A small segmentation model, trained from scratch.
Data: trained on Sentinel-2 satellite tiles (TerraMesh), 36250 training examples, 31.4 epochs.
Rows from block 11 of the encoder of a small segmentation model, named by matrix and row number. Rows with one number belong to one channel. Each number is 128 + 24 x the weight over its row's rms, rounded and kept within 0 to 255. All counts start at 0.
After each channel's rows are labels from the 100 images, of 14976, where the channel reaches its highest value: "strongest on" is what is common among them; "patch colour" is the nearest of a few named colours to the mean colour under the peak. Only what is clearly more common there than usual is listed. The data: Sentinel-2 satellite tiles (TerraMesh).
# convs0: first 3x3 conv (encoder.blocks.11.convs.0.weight, 384x384x3x3, each kernel summed), inputs 308-383
# convs1: second 3x3 conv (encoder.blocks.11.convs.1.weight, 384x384x3x3, transposed, each kernel summed), outputs 308-383

convs0.302 [117  88 134 105 110 114 146 159 100 138 126 132  98 116 130 103 128 186 167 135 173  99 124 153 148 151 132 119 119 122 128 139 128 133 142 148  76 130 127  87  79 105  80 128  92 128 114 141 120 137 119 174 104  94 123  99 112 121 118 136 128  86 105  83 131 118 105  97 109 110 119 132  93 145 109 160]
convs1.302 [148 127 122 116 118 126 154 129 123 185 111 127  70 110 129 103 146 137 117 118  79 104 117 100 101 105 126 126 108 106 122 109 120 121  76 114 129 106 116 121 102 126 108 107 117 124 112 108 138 132 150 115 101 104 134 132 139 119 167 114  74 117 161 169 107 123 126 104 120 137 115 120 132  56 155 116]
strongest on: main land cover: water
patch colour: black

convs0.310 [151 138 101 123  96 114 109 106 103 113 131 123  88 133 153 130 163 120  90 151 120 112 129 145 122 109  77 138 130 128 146 106 122  68 121  99 109 120  97 106 127  93  95 143 155 102 111 108 119 156 119 117  93 101 105 122  64  68 141  82 107 114 131  52 104  99 157  95 145 119  76  96 155 127 121 142]
convs1.310 [145 126 119 141 117 131 136 126 122 164 112 132  98 156 133 130 137 126 112 142 104 131 129  81 127  90 152 135 130 140 118 119 153 141 180 154 103 146 138 118 127 117 116 127 142 146 122 107 146 132 165 134 151 135 134 160 112 106  59 101 149 126 150 111  98 113 167 128 146 107 157 129 147 132  85 130]
strongest on: built area; crops; main land cover: crops
patch colour: black

convs0.342 [139 136 159 107  89 113 124 121  60 119 143 124 118 118 113 101 129 177 149 137 137 101 116 137 108 118 145 124  71 140 114 129 123 113 130 152  90 130 160  82 116  99  95 129  71 117 128 133 111 117 124 181 103 141 129 130 125 115 108 112 128  77 100  79 143 108 127 113 129 123 102 119 106 106 129 131]
convs1.342 [136 146 143 127 133 140 132 138 141 122 132 126  84 134 141 137 129 142 130 147 123 125 131  97 144 112 128 129 121 128 119 100 124 116 116 122 138 115 139 127 126 141 120 138 122 115 126 121 123 114 146 161 113 106 127 102 139 112 133 131 107 128 140 160 113 121 136 132  97 114 138 100 128  90 153 127]
strongest on: main land cover: trees; clouds
patch colour: black

convs0.40 [139 108 102 130  98 125 124 139  88 174 127 131  80 134 139  59 135 139 105 150 190 117 123 187 146 130  94 129 153 132 154 143 135  75 131 121  78 115 128  55 136  73 103 124 141 132 122 153 120 190 124 134  73 121 126 104 103  90 139 132 163  88 141  96 117  99 131 121 153 138  65 112 160 127 133 140]
convs1.40 [156 140 137 161 138 159 157  91 152 150 159 136  79 138 156 150 163 134 107 178 109 140 152 106 138 139 154 153 115 127 139  75 164 123 156 133 140 110 136 146 112 126 103 100 123 122 116 104 123 117 131 108 137 130 122 124 118 103  92 100 163 131 120 141 108  96 146 118 133  98 141 136 122 123  67 126]
strongest on: crops; built area; main land cover: crops
patch colour: black

convs0.19 [137 112 113 121 114 123 126 138 108 133 134 111  89 136 141 110 110 166 134 118 168 150 108 193  98 170 152 114  61  90 120 142 124 109 136 134  81 101 143  90  79  66 104 150 131  99 128 100 108 161 105 149  84  99 125 105  92  72 123 103 157 104 104  77 114 154 129 100 145 100  93 112 129 107 111 152]
convs1.19 [147 132 108 165 152 126 146 102 112 155 126 133  97 146 120 160 155 143 142 139 129 132 138 108 105  91 137 149 140 134 100  73 182 119 134 146 141 126 130 164 135 112  88 161 122 146 115 126 153 127 178 141 158 128 135 139 132 148  63 108  50 140 185 120 102 159 135 122 124 124 139 146 193  89 148 142]
strongest on: crops; main land cover: crops; built area
patch colour: brown

convs0.89 [114 114  95 125 117 119 132 163  98 108 119 125  94 143 157 120 112 141  91 126 174 128 100 108 150 199 115 129 157 158 168 145 126 104 124 162  89 120 157 100  78 124 104  89 137 162 126 144 125 145 124 157 136 153 127 140 162 155 123 122 132 108 101 126 110  86 130 142  99 136 126 101 135 108 155 147]
convs1.89 [101 115 105 101 125  95 104 103  95 125 101 106  87 106 100 107 100 107 143 102 111 101 106 146 112 108 101 107 163 177 120  34 122 147 112 129 147 144 141 126 161 142 139 128 143 133 162 157 122 146  58 107 139 171 143 120 132 141 128 135 102 152  79 136 148 162 154 150 154 153 125 145 134 227  75 151]
strongest on: trees; main land cover: trees
patch colour: black

convs0.86 [108 128 124 109 146 103 125 164  96 130 128 116  98 132 169  93 117 147 109 102 169 119 140 136 122 135 113 119 148 156 150 148 132 121 153 141  79 103 159  86  82 129 132 117 114 134 141 150 133 142 143 136 126 161 117 122 137 142  99 132 135 139 147 142 105 107 120 149 110 134  93 112 152 141 116 134]
convs1.86 [ 94 135 120 124 115 109  92 104 117  94 118 110 118  92 125 114 117 118 117 129 121 103 113 170 120 126 113 129 130 160 151  23 105 133 110 124 136 126 132 143 141 142 109 103 151 116 145 148 107 133  37 140 131 131 140 113 122 136 150 141  51 147  43 111 101 138 120 128 101 131 132 115 160 201  93 123]
strongest on: snow or ice; main land cover: snow or ice
patch colour: black

convs0.70 [129 101 175  68 110 115 123 145 111 105 101 108 147 102 149 145 118 162 186 110 158  92 132 107  96 144 162 118 143 159  93 145 118 118 150 156 135 112 135 132 111 119  67 129  49  99 127 133 121  97 117 136 113  76 100 141 113 123  78 111 142 106 122  75 141 115 107 140 154  96 128 131  95 136 101 123]
convs1.70 [129 142 141 124 148 144 130 119 151 143 137 139  79 123 140 141 133 140 139 115  90 136 136 134 172 141 119 120 112  68 113  81 128 109  68 123 121 114 111 110 112 110 125 104  98 112 102  90  93 108 162 113 102  94 122 110 113 130 128 111  64 103 144 122 114 109 116 121 100 110 119 112 135  49 155 113]
strongest on: snow or ice; main land cover: snow or ice; main land cover: water
patch colour: black

convs0.317 [125 101 111 126  98 108 115 150  83 127 129 126  80 121 109  78 123 128 125 127 172 103 109 135 137 115  92 126 147 109 136 156 106  80 157 127  94 118 130  81 119  88 146 126 168 134 129 118 131 164 115 129 102 126 124  98  99 102 145 122 141  84 121  90 120 107 123  96 130 126  80 103 157 122 136 143]
convs1.317 [154 136 123 149 134 130 147 131 137 184 142 155  96 143 140 136 149 131 119 132 128 153 133  95 156 110 110 146 132 126 108 107 146 127 156 154 116 125 140 126 123 121 129 100 132 132 133 140 133 133 120 107 115 142 134 121 111 111 124 129 163 145 110 195 116 121 145 150 122 127 131 112  91 175  68 129]
strongest on: trees; main land cover: trees
patch colour: black

convs0.336 [119 106 143 106 125 109 133 147  87 140 103 104 124 105 135 133 102 172 180  96 161 112 134 114 126 120 138 104 126 144 114 157 125 141 144 165 137 120 144 122  91 130 122 141  88 126 124 161 131 111 126 194 118 114 112 111 132 137 106 127 141 129 119  92 161 116 133 128 139 112 129 157 113 139 127 170]
convs1.336 [128 117 128 137 113 110 127 136 130 175 111 136 109 143 115  96 121 130  97 126 101 145 113  99 127 113 137 119 122 126 121  90 132 122  72  95 118 107 122 118 111 108 118 119  99 112 115 125 103 125 159 104 118 114 113 103 122 119 129 110  44 102 159 110  95 108 119 125  97 121 120 120 105  71 162 109]
strongest on: main land cover: water
patch colour: black

convs0.83 [112 100 154  72 121 116 129 138 106 127 101 104 132 114 151 138 117 134 182 106 136  94 125 100 128 149 168 108 129 130 109 147 117 123 155 141 147  87 145 138  73 108  69 141  35 111 126 111 137  74 118 124 119 105  91 138 126 123 110 103 122  73  92  72 122 105 103  99 177 102 125 140 100 125 108 112]
convs1.83 [125 121 120  95 118 117 130 122 122 150  93 115  96  95 108 111 128  89 115 104 112  96 124 172 134 116 108  99 150 128 119  70 178 128 120 149 142 137 170 141 136 121 131 120 151 132 136 140 132 137 193 100 116 138 132 126 165 158 139 136  88 135 194 125 146 143 128 154 135 159 129 135 137 105 157 162]
strongest on: snow or ice; main land cover: snow or ice
patch colour: black

convs0.369 [124 122 155 109 112 120 134 122 104 123  96  91 122 123 154 122 102 153 162  95 117 123 124 108  89  97 150 114  92 157  96 170 116 146 133 183 150 112 162 130  99 140 134 136  89 109 129 180 124  93 130 220 118 110 105 126 144 146 105 123 161 159 121  93 162 126 132 139 160 115 134 161 144 119 131 173]
convs1.369 [153 159 149 157 148 141 152 132 154 162 152 154 176 158 164 129 137 151 134 155 113 161 135 123 146 165 168 159 133 148 118  83 162 138 107 103 124 137 128 121 113 151 139 148 134 135 127 140 139 125 186 129 130 124 128 132 115 119  68 127   6 117 184 105 113 126 118 155 132 115 146 126 116  59 150 114]
strongest on: water; main land cover: water
patch colour: black

convs0.356 [117 102 145 103 120 108 135 144  82 141 108 105 120 102 125 120 105 176 171  94 157 108 129 117 130 122 140 118 115 144 105 152 127 141 141 164 136 126 130 122  91 132 119 138  83 121 124 159 130 113 125 201 107 111 112  97 123 132 102 135 130 128 116  91 160 118 128 131 128 112 130 155 118 148 128 163]
convs1.356 [125 118 124 140 119 112 131 134 124 189 112 133 116 138 110 101 125 129 114 129  95 146 119  94 129 121 120 121 120 109 110  87 134 139  71 104 121 118 122 124 116 116 106 114 113 121 126 118 114 127 167 110 114 110 120 112 132 129 127 103  37 110 163 112  96 112 124 102 101 130 119 112 110  67 157 107]
strongest on: main land cover: trees
patch colour: black

convs0.59 [ 87  95 110 105 129 108 124 176  95 123 133 125  91 138 132  95  92 154 107  99 172 121 118 129 116 140 105 101 100 170 153 146 120 118 139 133  63 111 153  75  94 119 127 110 131 158 137 159 130 165 125 148 128 126 133 122 158 159 103 143 146 143 131 137 105  99 130 160  97 136  90  95 132 130 102 132]
convs1.59 [101 124 116 112 110 107  88  99 104 123 116 101  90  73 116 110 115 118 111 136 132 120 113 137 152 105 124 125 118 169 134  61  96 128  98  94 143  94 120 114 148 137 134 119 125 101 150 145 131 112  62 117 126 135 141 115 102 134 134 126  41 131  65 117 119 147 148 105 139 132 127 132 139 189  81 135]
strongest on: snow or ice; main land cover: trees; main land cover: snow or ice
patch colour: black

convs0.252 [132 102 126 106 127 123 158 145  84 126 132 122 119 132 140 109 113 166 171 127 160 103 131 127 138 149 148 120 101 145 119 150 130 120 145 173  93 115 133  90  85  95  85 137  70 125 125 153 125 121 116 168 110  72 107 106 132 127 103 130 143 109 113  81 129 109 102  86 135 110 105 121  95 127 128 150]
convs1.252 [145 141 115 131 142 153 154 136 158 140 136 136  98 108 148 128 130 120 121 150  82  98 145 129 128 150 165 138 137 116 104  81 146 131 110 114 138 105 117 120 101 125  84 131 125 123 110 119 113 138 163 124 101 113 130 118 128 124 141 116  58 117 175 134 112 117 112 113 102 123 130 122 144  27 156 111]
strongest on: built area; crops; main land cover: crops
patch colour: brown

convs0.87 [130 122 150  67 141 117 132 134  94 108 108  93 143 115 157 132 119 142 186 104 145 103 140  76 110 148 180 111 142 155 118 151 120 121 153 160 143  88 147 126  92 126  95 135  39 109 118 148 131  63 117 121 124  77  85 148 137 136  99 120 143 134  94  87 125 115 119 137 174 115 122 133  90 132  90 129]
convs1.87 [127 135 138 111 132 121 131 103 132 133 129 121  98 109 137 136 142 125 125  96 105 115 126 161 149 132 110 125 141 133 143  66 149 140  74 148 136 135 141 138 130 150 132 143 148 155 142 155 124 128 142 116 100 154 138 119 155 143 141 127  65 149 143 124 139 152 139 126 135 155 136 134 135 102 133 163]
strongest on: snow or ice
patch colour: black

convs0.116 [103  89 111 128  86 141 118 117  80 167 125 125 114 116 133  94 114 161 118 112 150 126 141 162 158 157 135  91  66 105 104 134 124 105 116 159  88 117 135 105 108  75  51 109  95 128 110 110 108 136 101 136 109 107 129 115 119 111  92 125 151  73 110  46 116 129 106  89 126  97  96 120  97 118 115 134]
convs1.116 [144 122 118 141 132 125 143 126  93 157 143 126  94 117 107 134 155 112 137 143  94 148 130  71 136 118 130 141 151 161 137  35 169 132 108 161 114 171 127 122 147 145 126 165 162 149 166 132 163 184 182 122 156 136 158 151 172 151  73 124  39 149 180 100 137 143 154 121 138 143 137 143 146 131 128 169]
strongest on: main land cover: trees
patch colour: black

convs0.367 [129 132 143 123 122 136 138 121  94 146 104 100 134 118 154 118 125 137 175 103 143 127 137 119 103 112 146 113 124 138  94 177 121 145 138 156 145 107 149 120 104 136 133 125 106 109 102 176 124 107 120 196 130 154 108 121 141 150  90 101 156 142 109 121 153 102 148 132 157 106 127 161 155 122 137 171]
convs1.367 [127 135 125 128 119  94 120 117 107 182 123 128 151 116 138  94 131 107 105 139  98 152 105 124 136 134 137 121 142 159 120  52 178 144 103 135 105 155 116 149 109 130 132 132 131 163 144 147 121 116 145 144 156 145 108 136 138 147  88 120  46 147 180 119 130 133 133 165 125 153 151 128 127 111 129 137]
strongest on: snow or ice; main land cover: snow or ice
patch colour: white

convs0.358 [120 110 138 102 124 108 139 153 109 129 107 108 109 106 133 124 111 176 171 102 177 112 131 123 131 120 132 114 132 148 105 160 121 132 137 159  93 119 131  89  81 114  80 114  72 125 117 162 118 106 109 185 109  82 111 110 136 140  85 133 140 115  96  96 133 102 123 138 117 105 125 137  94 139 114 156]
convs1.358 [126 119 144 127 125 124 130 140 129 163 137 131  74 132 115 119 117 133 124 125  90 128 129 106 135 133 127 123 119 118 108 105 113 121  69 107 118 117 127 127 113 124 118 117 125 111 116 114 117 124 150 125 128 120 121 110 112 123 110 112  76 114 152 152 109 119 117 102 107 118 120 116 122  66 163 122]
strongest on: main land cover: trees
patch colour: black

convs0.73 [127 127 148  97 102 115 147 159  97 118 124 103  71 110 152 118 129 128 114 121 163 122 141 104 115 117 123 143 100 152  65 140 126 115 129 135 123 116 164 147  77 136  58 106 109 132  89 147 106 125 130 117 158 147 125 141 139 146  60  54 160 139 151 116 113 120  74 130 143 103 117 120 110 127 129 121]
convs1.73 [ 84  92 105 124 110 100  66 106  78  82 118 106  92 107  95 128  78 115 111 101 146  84 113 173 107 102 103  88 157 160 147  54 163 131  99 154 136 116 129 134 138 128 154 152 136 156 146 152 156 137 143 110 142 150 157 139 119 118 111 129  74 137 135  79 156 135 132 149 153 158 133 136 172 160 123 143]
strongest on: snow or ice; main land cover: snow or ice
patch colour: pink

convs0.98 [116 101 102 133 100 131 111 128 107 154 138 119 106 126 149  79 124 141 110 121 155 139 120 160 147 142 113  81  62 119  60 161 130 112 137 140 103 107 142  94  60  90  49 129  83 112 117 118 128 124 113 150 110  87 115 132 107  94 105 108 169  97 104  69 121 118  86  88 135 112 117 133 111 115 131 156]
convs1.98 [128 111 117 119 115 123 135 109  97 147 109 125 109 142 106 134 152 105 111 133 102 126 129  90  88 103 142 143 170 152 154  55 129 146  98 133 141 144 156 175 152 113 105 176 134 134 159 127 159 140 145 144 186 134 135 148 136 144  83 128  65 150 129  80 144 153 137 109 133 147 143 138 191 132 108 167]
strongest on: water; main land cover: water
patch colour: black

convs0.180 [136 120 140 121 119 122 132 118 107 113 125 103 101 139 138  98 113 164 147 100 134 101 112 108 108 137 143 130 101 164 119 167 126 124 134 212 106 113 119 100  92  86 106 129 105 100 132 164 131  95 118 187  82 131  93  91 124 132 129 135 173 134 112  94 132 123  87 100 128 131 126 133 115 119 150 159]
convs1.180 [136 133 132 121 130 146 142 139 169 156 140 141 135 130 133 119 114 152 135 121  99 127 121 125 123 138 151 136 118 143 120  85 143 141 107 108 134 120 110 108 119 128 127 126 131 108 111 133 115 110 161 125 138 125 116 131 114 121 112 116  15 123 169  89 123 113 129 182 137 104 148 148 148  70 145 122]
strongest on: water; main land cover: water
patch colour: black

convs0.337 [120 104 143  99 125 103 138 161 105 132 110 119 106 106 119 133 110 173 173 109 175 112 134 129 139 123 134 122 132 137 115 147 124 133 140 154  99 124 133  99  90 120  87 123  75 126 124 151 121 115 117 185 112  72 116 107 128 134  95 136 125 111  99  96 141 111 127 129 115 101 127 137  97 151 111 152]
convs1.337 [135 133 137 142 129 130 142 142 132 167 135 136  72 141 130 123 148 127 132 133  95 127 133 100 140 121 126 131 115 113 116 114 119 115  82 117 119 124 129 126 105 125 116 114 129 105 114 111 120 127 158 114 115 118 130 124 119 121 124 118  76 112 164 156 111 121 125 110 113 123 115 115 115  70 166 125]
strongest on: trees; main land cover: trees
patch colour: black

convs0.382 [113 108 138 105 130 114 146 137  84 134 108 106 123 108 145 128 118 163 179 106 168 108 132 119 135 139 142 107 122 137 107 138 128 141 129 156 111 120 130 114  94 129 109 135  79 127 122 147 120 101 124 167 120  96 118 101 130 135 106 126 130 121 109  83 145 107 139 102 138 115 113 141 100 151 113 152]
convs1.382 [151 128 149 146 133 129 159 130 125 159 130 141 112 137 134 109 155 116 105 133  94 143 111  89 159 109 132 142 133 158 139 101 166 147 108 138 130 151 144 118 137 144 139 142 157 145 165 146 142 155 170 111 140 156 134 141 151 135 144 132  49 147 180 185 117 155 138 148 134 177 148 134 110 110 118 159]
strongest on: main land cover: trees; main land cover: water
patch colour: black

convs0.76 [112  82 149  73 110 104 125 157  94 118 106 103 132 122 151 122 107 155 184 111 151  85 117  96 122 161 158 109 132 147 119 142 115 126 146 160 123  94 142 126  79 117  92 127  41 112 117 123 124  84 118 143 125  79  98 132 131 133  95 130 133  95  81  52 129 117 118 131 151  97 128 136  87 137  96 119]
convs1.76 [113 136 120 106 132 126 122 123 139 138 114 117  97 104 128 132 138 117 116 101 108 112 120 148 141 135 116 120 135 108 136  78 147 145  83 152 131 124 143 138 137 138 136 131 142 147 139 135 116 128 147 124 101 136 147 112 151 130 150 133  43 139 159 150 142 159 135 125 127 149 125 141 135  95 130 145]
strongest on: snow or ice
patch colour: black

convs0.123 [137 130 100 132 107 145 136 153 114 130 135 118  86 121 157 121 122 106 119 147 162 144 117 136 127  90 106 110 106 114  67 109 150 124 111 121 116 117 123 117  85 135  34 105 113 135  75  95  97 158 129 120 132 136 134 134  87  86  82  75 115 152 131  90 109  99  65 106 126 111 112 113  98 128 134 141]
convs1.123 [150 125 123 113 133 129 134 158 119 161 121 124  89 122 134 123 155 129 128  93  74 120 135  86 110 128 127 135 172 154 135 132 121 122 130 153 154 139 147 150 139 131 139 156 136 121 139 135 147 127 138 150 144 147 135 130 128 131  60 121 154 144 139  93 134 132 134 132 175 141 146 152 172 178 156 145]
strongest on: built area; crops; main land cover: crops
patch colour: grey