Rows from block 3 of the encoder of a small segmentation model, named by matrix and row number. Rows with one number belong to one channel. Each number is 500 + 50 x the weight over its row's rms, rounded and kept within 0 to 999. All counts start at 0. Numbers have three digits each.
After each channel's rows are labels from the 100 images, of 14976, where the channel reaches its highest value: "strongest on" is what is common among them. Only what is clearly more common there than usual is listed. The data: Sentinel-2 satellite tiles (TerraMesh). In brackets: how many of the 100.
# convs0: first 3x3 conv, stride 2 (encoder.blocks.3.convs.0.weight, 192x96x3x3, each kernel summed), inputs 0-95
# convs1: second 3x3 conv (encoder.blocks.3.convs.1.weight, 192x192x3x3, transposed, each kernel summed), outputs 0-63

convs0.64:500433576512449490500501504453492564430489598444466457492532642521485500477428543500537458468592595474455535419588430501502516491587464554570609624542505546549489476519541522456511464461481480488445493456467463457529511549568544585497593457544560465503559574477572501524450492491446519530
convs1.64:491537606576564506557474573476537500514495569518509551468558560582441585471523484461493563449474464648424518485574488474517506471462476362404442450520521505480565501505481500526556502435514471
strongest on: trees (92); built area (70); main land cover: trees (51)

convs0.55:512489632534467484421466518369452521501517429518421517516558551435513506427482499425545451479522532517599547473547473572383459472575477512451623639498524536673511498524525475456430526496543476503553522505527531466531476408515535505496540470498526464504535482470527499498463496483500497516
convs1.55:519459468546592523530501554459494492504462480528544524510555497492507565543644560559516547490617550489531531582551517611511589603554424468575535470489478488512555490464486493631701493428485588
strongest on: clouds (70); main land cover: trees (46)

convs0.83:491468461559442493346542573466536461510523521486490575503594544493485497540536520463400433487524431577493603486576459605473521498590504492440562545418425524549525492390529556480464421531509565541499517449451584488606511428564478499533510483464487471521445507525459522470456446482463484492
convs1.83:467514470436489569491472465615486493438480470512500496488453490499499459572502520542559494399457575401530599448537499519420479533575456580602545530438436475547470510444411466421503452479464533
strongest on: main land cover: snow or ice (35)

convs0.8:518487400572436533520424509483591528569476480473510555500573506491494432459493561395471396472549503585521604501543470483437440518528462463405596527462470485526500437368449576524519509575517457585520510449452570532564504448509430476454528514427489492530480453558497536527449481458439532473
convs1.8:511571420489485535486501447611490513546469469540448500525418494476516507465466504496604400423567454423530512445465474499452513490524586651498521631486466534478434499493452492448515488643489579
strongest on: main land cover: snow or ice (35); flooded vegetation (29)

convs0.27:498499485492461475462438435417556508475491593467482522432562463470424444561508444458434463512551525565531620332530450508563477451547515490424465471497480398450451493434459481494465475562503516512515467505504492457528399532527486417528519610456520467487541466519544601585493477530515559569
convs1.27:469530504604469494575552559465559509487484554528556541555572554564520531403461499578556491588528380497513530511446460551505448475436483519432462513534464486448461505509462539572640491566515529
strongest on: water (91); main land cover: water (86)

convs0.179:469488481464536470520419474510485487441521593522408425495505553476529529433500471478545498482514546472528565567535462535629531486598569600479470556506537480591474457549560524481470478546556508479539481549592506469500467587554636468592572473546615505415496493443542531481516559564525486486
convs1.179:469584521552587495527504487495526540501473582510501558431579542537450562553489560578549617460506515603532572527633569555562466602496560492507508534531493496486515480475490516480654506491501541
strongest on: trees (88); main land cover: trees (60)

convs0.108:493541532417485471470519518463532617512436340473444469403520446425462514444578536416484560494435507620540550584491434569506553468468511443481528485454422491465462443371441496452487505542467487513479497461510526479526503556535522490497525528475455393521556511461464456536440482525555568525
convs1.108:475539497521463526580584503485565628467434599606529540530549603514632500477415516510549448443485509497518486425480502463636584513549680517514561623540533524444574536582637543464477548689538531
strongest on: bare ground (50); main land cover: rangeland (50); main land cover: bare ground (27)

convs0.21:508461465486453508498476515550584443536501541490476518508599607471558488501512452412490490498444403562436589455529440519547484557516492445411520583510490546562494428380455577529482518665534560529489403503476573473560484509548527458488539456462460464514464487520473471544455442439423496496
convs1.21:530520504434501511479467450525419407400486429439509614503455426435404505563408487521608480417504500461505573491531524524493471488503474575550512519495448516516476470414421463461477482468508522
strongest on: flooded vegetation (32)

convs0.35:531468417481454518480392446483540437451459640449473507458529576514446446468460549435568430462531530526546587336490430438491465489563508532477456554520526541609494453482537543521463557505420510528468479430466500492523453445522444508546550579533560517541537509539533506538537548548500547570
convs1.35:493510434506429449446484450573469440505493491394503439491491451460623443566499581574522563493659528519569504484570575556407503563559504476575558493534483547489525537546656575476550527640528560
strongest on: water (90); main land cover: water (70)

convs0.183:494480519469500495541454480528495465494504493482448449480532580448476509441517448512523515484540570479473563325520436542593479501622514612514476522534474488573485445558561521487489465568402547498425463422483480479489463530551606450594558428543609493430507508454554538449494572531481495484
convs1.183:466545592553582492505490518487533523480522562456498531449565528548426572505525513508490602434525480675473537514564508508546439529459563399452450475517456492499521483479499509496595485436499497
strongest on: trees (91); main land cover: trees (62)

convs0.168:468452505412427454514503461461516546467535544410396413442521521419384452502537504506485501492572566511513556283533459519491474432528488539502452491509525446437443490468478503478461404533439460513405448468453515470502415488548522483552552497563554480488536519503555544571490529533503510519
convs1.168:452579512545513534622527562545573527483478605578607565476607567564525611520452519455463596514575460661483533471541486425493504507455569389453441478535513475557519494511619532453601497588499496
strongest on: trees (95); main land cover: trees (80)

convs0.65:554500616537442517374461527341510528532537380524442526541566468468431528443487457452493513518501474558591514577520509573373490482546503516499554540500534560671484460490495462520431526536530567526528499490558524466500520470512543478512563528523484529506521441453524504492439518438500508544
convs1.65:447541461453515576483453451552476490472477458508559593493467480470555557595517560604565495550550542552568586549538553529523626578553370556595558528481438458539477473414542501503615457444480546
strongest on: main land cover: trees (63); clouds (45); flooded vegetation (27)

convs0.134:510436476546446505578483492522537503511451464504498518419620514506542466377511548509463476475524490550477643508597473591477537508620423521466555563469387535582498473554546549536432487562486534511482528458468526472553519404597546432562512453495509536516482536480558546478471486506436547541
convs1.134:475520454585537611500500500482518537506487531526475434484548518523546479533606459501423544445407526367479520482474458520477498445479446494483485471438465443405449476438432486559512451440472564
strongest on: snow or ice (58); main land cover: snow or ice (52); main land cover: water (32)

convs0.185:465430391523455438478498456458501420503507533430527564530571550451505464487507473509452480520467478556469598286548420560549468500606468546506577573478439463550449454463524547495470503535452547490485429487496566468489442468493501496462499504485519435508516409473576498448499553471469538575
convs1.185:619518422514505593485541540566544516471459579527493447487561531559598470469652471502418424421433476449471443518431475506487526469469460482517453562472478528569494507468448521610562488565482529
strongest on: main land cover: water (43)

convs0.95:528500538442545506478459530552589468404445577439550477489557542482480484473497525501490493515460504506450594359529456505537480508544373490348459580445492455489495478492521581484480507486430477432471539458443513379463489471510444450399517447473501416482533545546560435461514516550450544530
convs1.95:523476511559555509526550523493492505499467475498472515532493488507426515537455507513488503511521475507510524488510534510455537519502428398482496561430478472448429490445410474540605416606476494
strongest on: crops (72); built area (69); main land cover: crops (45)

convs0.126:482521499493496487422494469470590450477446540464458505395583412422487467450485426471471496515526534566526604315518447453419447476536489511444566537505461429491485471510517505532518535550432446535482509490498505468544471466536495432464543414461504412523551466522495647544503478540501584530
convs1.126:612574431496538514476419530581443465472512444473446492494440461459521573422550449459487449500497354450510436556372422491484535427427617498457434561489495489450446492525608476584526491630480613
strongest on: bare ground (61); main land cover: rangeland (44); main land cover: bare ground (37)

convs0.100:442478530501488444441486430492541453477485422445507448445547488517474506481635478492426576535494431578437587571468434590532488501476505459482451489395393493519409458319477535479438458519499424522472493534513489465519476560583500527484501557501460438518516510508531462574437484543520541520
convs1.100:625506489497546548534502498504566563427434562551549503482552554588539483487408506503483467476488487561447518450452486515565470494460577502453482538513511491470450519518635520514630498729525501
strongest on: water (86); main land cover: water (82)

convs0.68:524567440506508512465461494387491474516540464500473503600546546438437418437449594394569496513555502526615506531545479503500528442554553550515622578466576507553572486514524453476429549440511468490538520491513614471508521487462467430548541542528544502427544537450520575525527463582516520576
convs1.68:525556461465454495454501462547501534590490456496501462525431474459506505571559595612562562579560595459600521539590564526535546557643433625613629610550546533484517517498543504503645530582539518
strongest on: main land cover: trees (53); clouds (49)

convs0.122:444417428566421445445523498457540491482452519450514514417574455481500466474537538500497483485521529569481614300563447565447462446571423483467592561448474503567467481490570531484460518535400472518450532452440529494552518449565524419482531528467485426550496482474510514505494457548461515520
convs1.122:495597415592528581495570542586568568513445542561464497475562554536600456515600502537511415379401499480508479502491512587434531541486520567572486513479497451453483487457463502581563480596483630
strongest on: main land cover: water (27)

convs0.176:512487454557527497639542512543473476500473520525468517469536600528492480455509565469546493480527568495513574510545461491595557510615488569458529579455488507669504403537589514520415520533491508512512550461505478498456472410512542530577516429510554485485501487456583503425531623523479512570
convs1.176:441499350568477554512512511512526532572433495501462387474489522510594472534545546554524560518538551484564537555581561542497486553559460583534557422534466526457518516544499538389612506640490555
strongest on: snow or ice (63); main land cover: snow or ice (58)

convs0.142:414451472510439427394531454434502459465524486454431483473540475424474477459580449509397516525538433590566607352548449597480497480524455448509548494467481432496463451367487532475520474576482525510509468519477540469545497521571524501545529512509487403510495468534475499596455423536515484500
convs1.142:541541423479503524513492524528476525438459493494506527514481455527572445534482522554630452463459527470528594564479511575506478543542538644560541421512423496588449515456435515473561502667498502
strongest on: main land cover: water (31)

convs0.123:438413420532388448468480460448549456525484520445550521495575470434479460464511519487443451501485506568427621323549493577491447532571424510494563573476454507544431484512570582516471520560433497530450488449468540455560517415562480409503503537489478482504504470512556523517472506533467539545
convs1.123:578542454523511619524486541587499534412498532532510451439531507539473454495636498564500383401412494434488457440437454540526496481469414615543476479486477506517478526450511504569575482514471534
strongest on: water (71); main land cover: water (62)

convs0.60:533509420559537555441553452417483574500496511465518593517509474557506497586542500626413501517619617457451468438524514371512505463472510508573491477527504525442545549448431477489513397500496543518523568485462444553444410412476464501532470573532519468526481461398527507473527532519487467469
convs1.60:514506291513555482554503582507519500656457515547455468486546534540609591417455450433491406529433488468406454449465452435543468453429429496489432477490469473550434479507447454592465483549454546
strongest on: built area (82); crops (72); main land cover: built area (25)

convs0.51:496548496564453464434553456449504531484494526483472512483500393482522432553539586602526511472657654486474529468542453391514539448459531517488534536538534577568554553469446474470510446538505525543532560480471450527533423417464463551529492573511521414572509447458533408525502522496502446480
convs1.51:496430386399518442521438533521486516640437452505488466434490473476498593422416458457538510511418491545429496500484454442514488443456411463481460477484510453531465492524510459542567526652478540
strongest on: built area (72); main land cover: trees (52)

convs0.63:571467395482501572519464557529555479501546422567596417550536538511466558432505507417541429456466549471530495509474500601462539536480492483474383609499549397453481489627514537540514445460522420502517491514591514483493510501473494438474478372479529566448467400496464482504477467490522497493
convs1.63:479502529507564554575535567495544518563509513548544565506545534540484549557503545541564539500575556510501538498561554491587496521525463562519532504573592556543544521569483562541625568515527475
strongest on: clouds (38); flooded vegetation (26)

convs0.10:493450506497517490445480494518526588458482600479515590488551520473489465438524614558430504525521536489479594513509518355486546507497449440508463524501447509498507428446535567490467544513507526565515606484496470558542399410483415556399541372489469522520500525548560484447522524526487540619
convs1.10:449514357492559457518493532553496497604489529499413459489508501502514496548526487485460489567526529408476517525552510510437530517484503467495488492447517476514446480470508479564493447610468647
strongest on: crops (85); built area (84); main land cover: crops (52)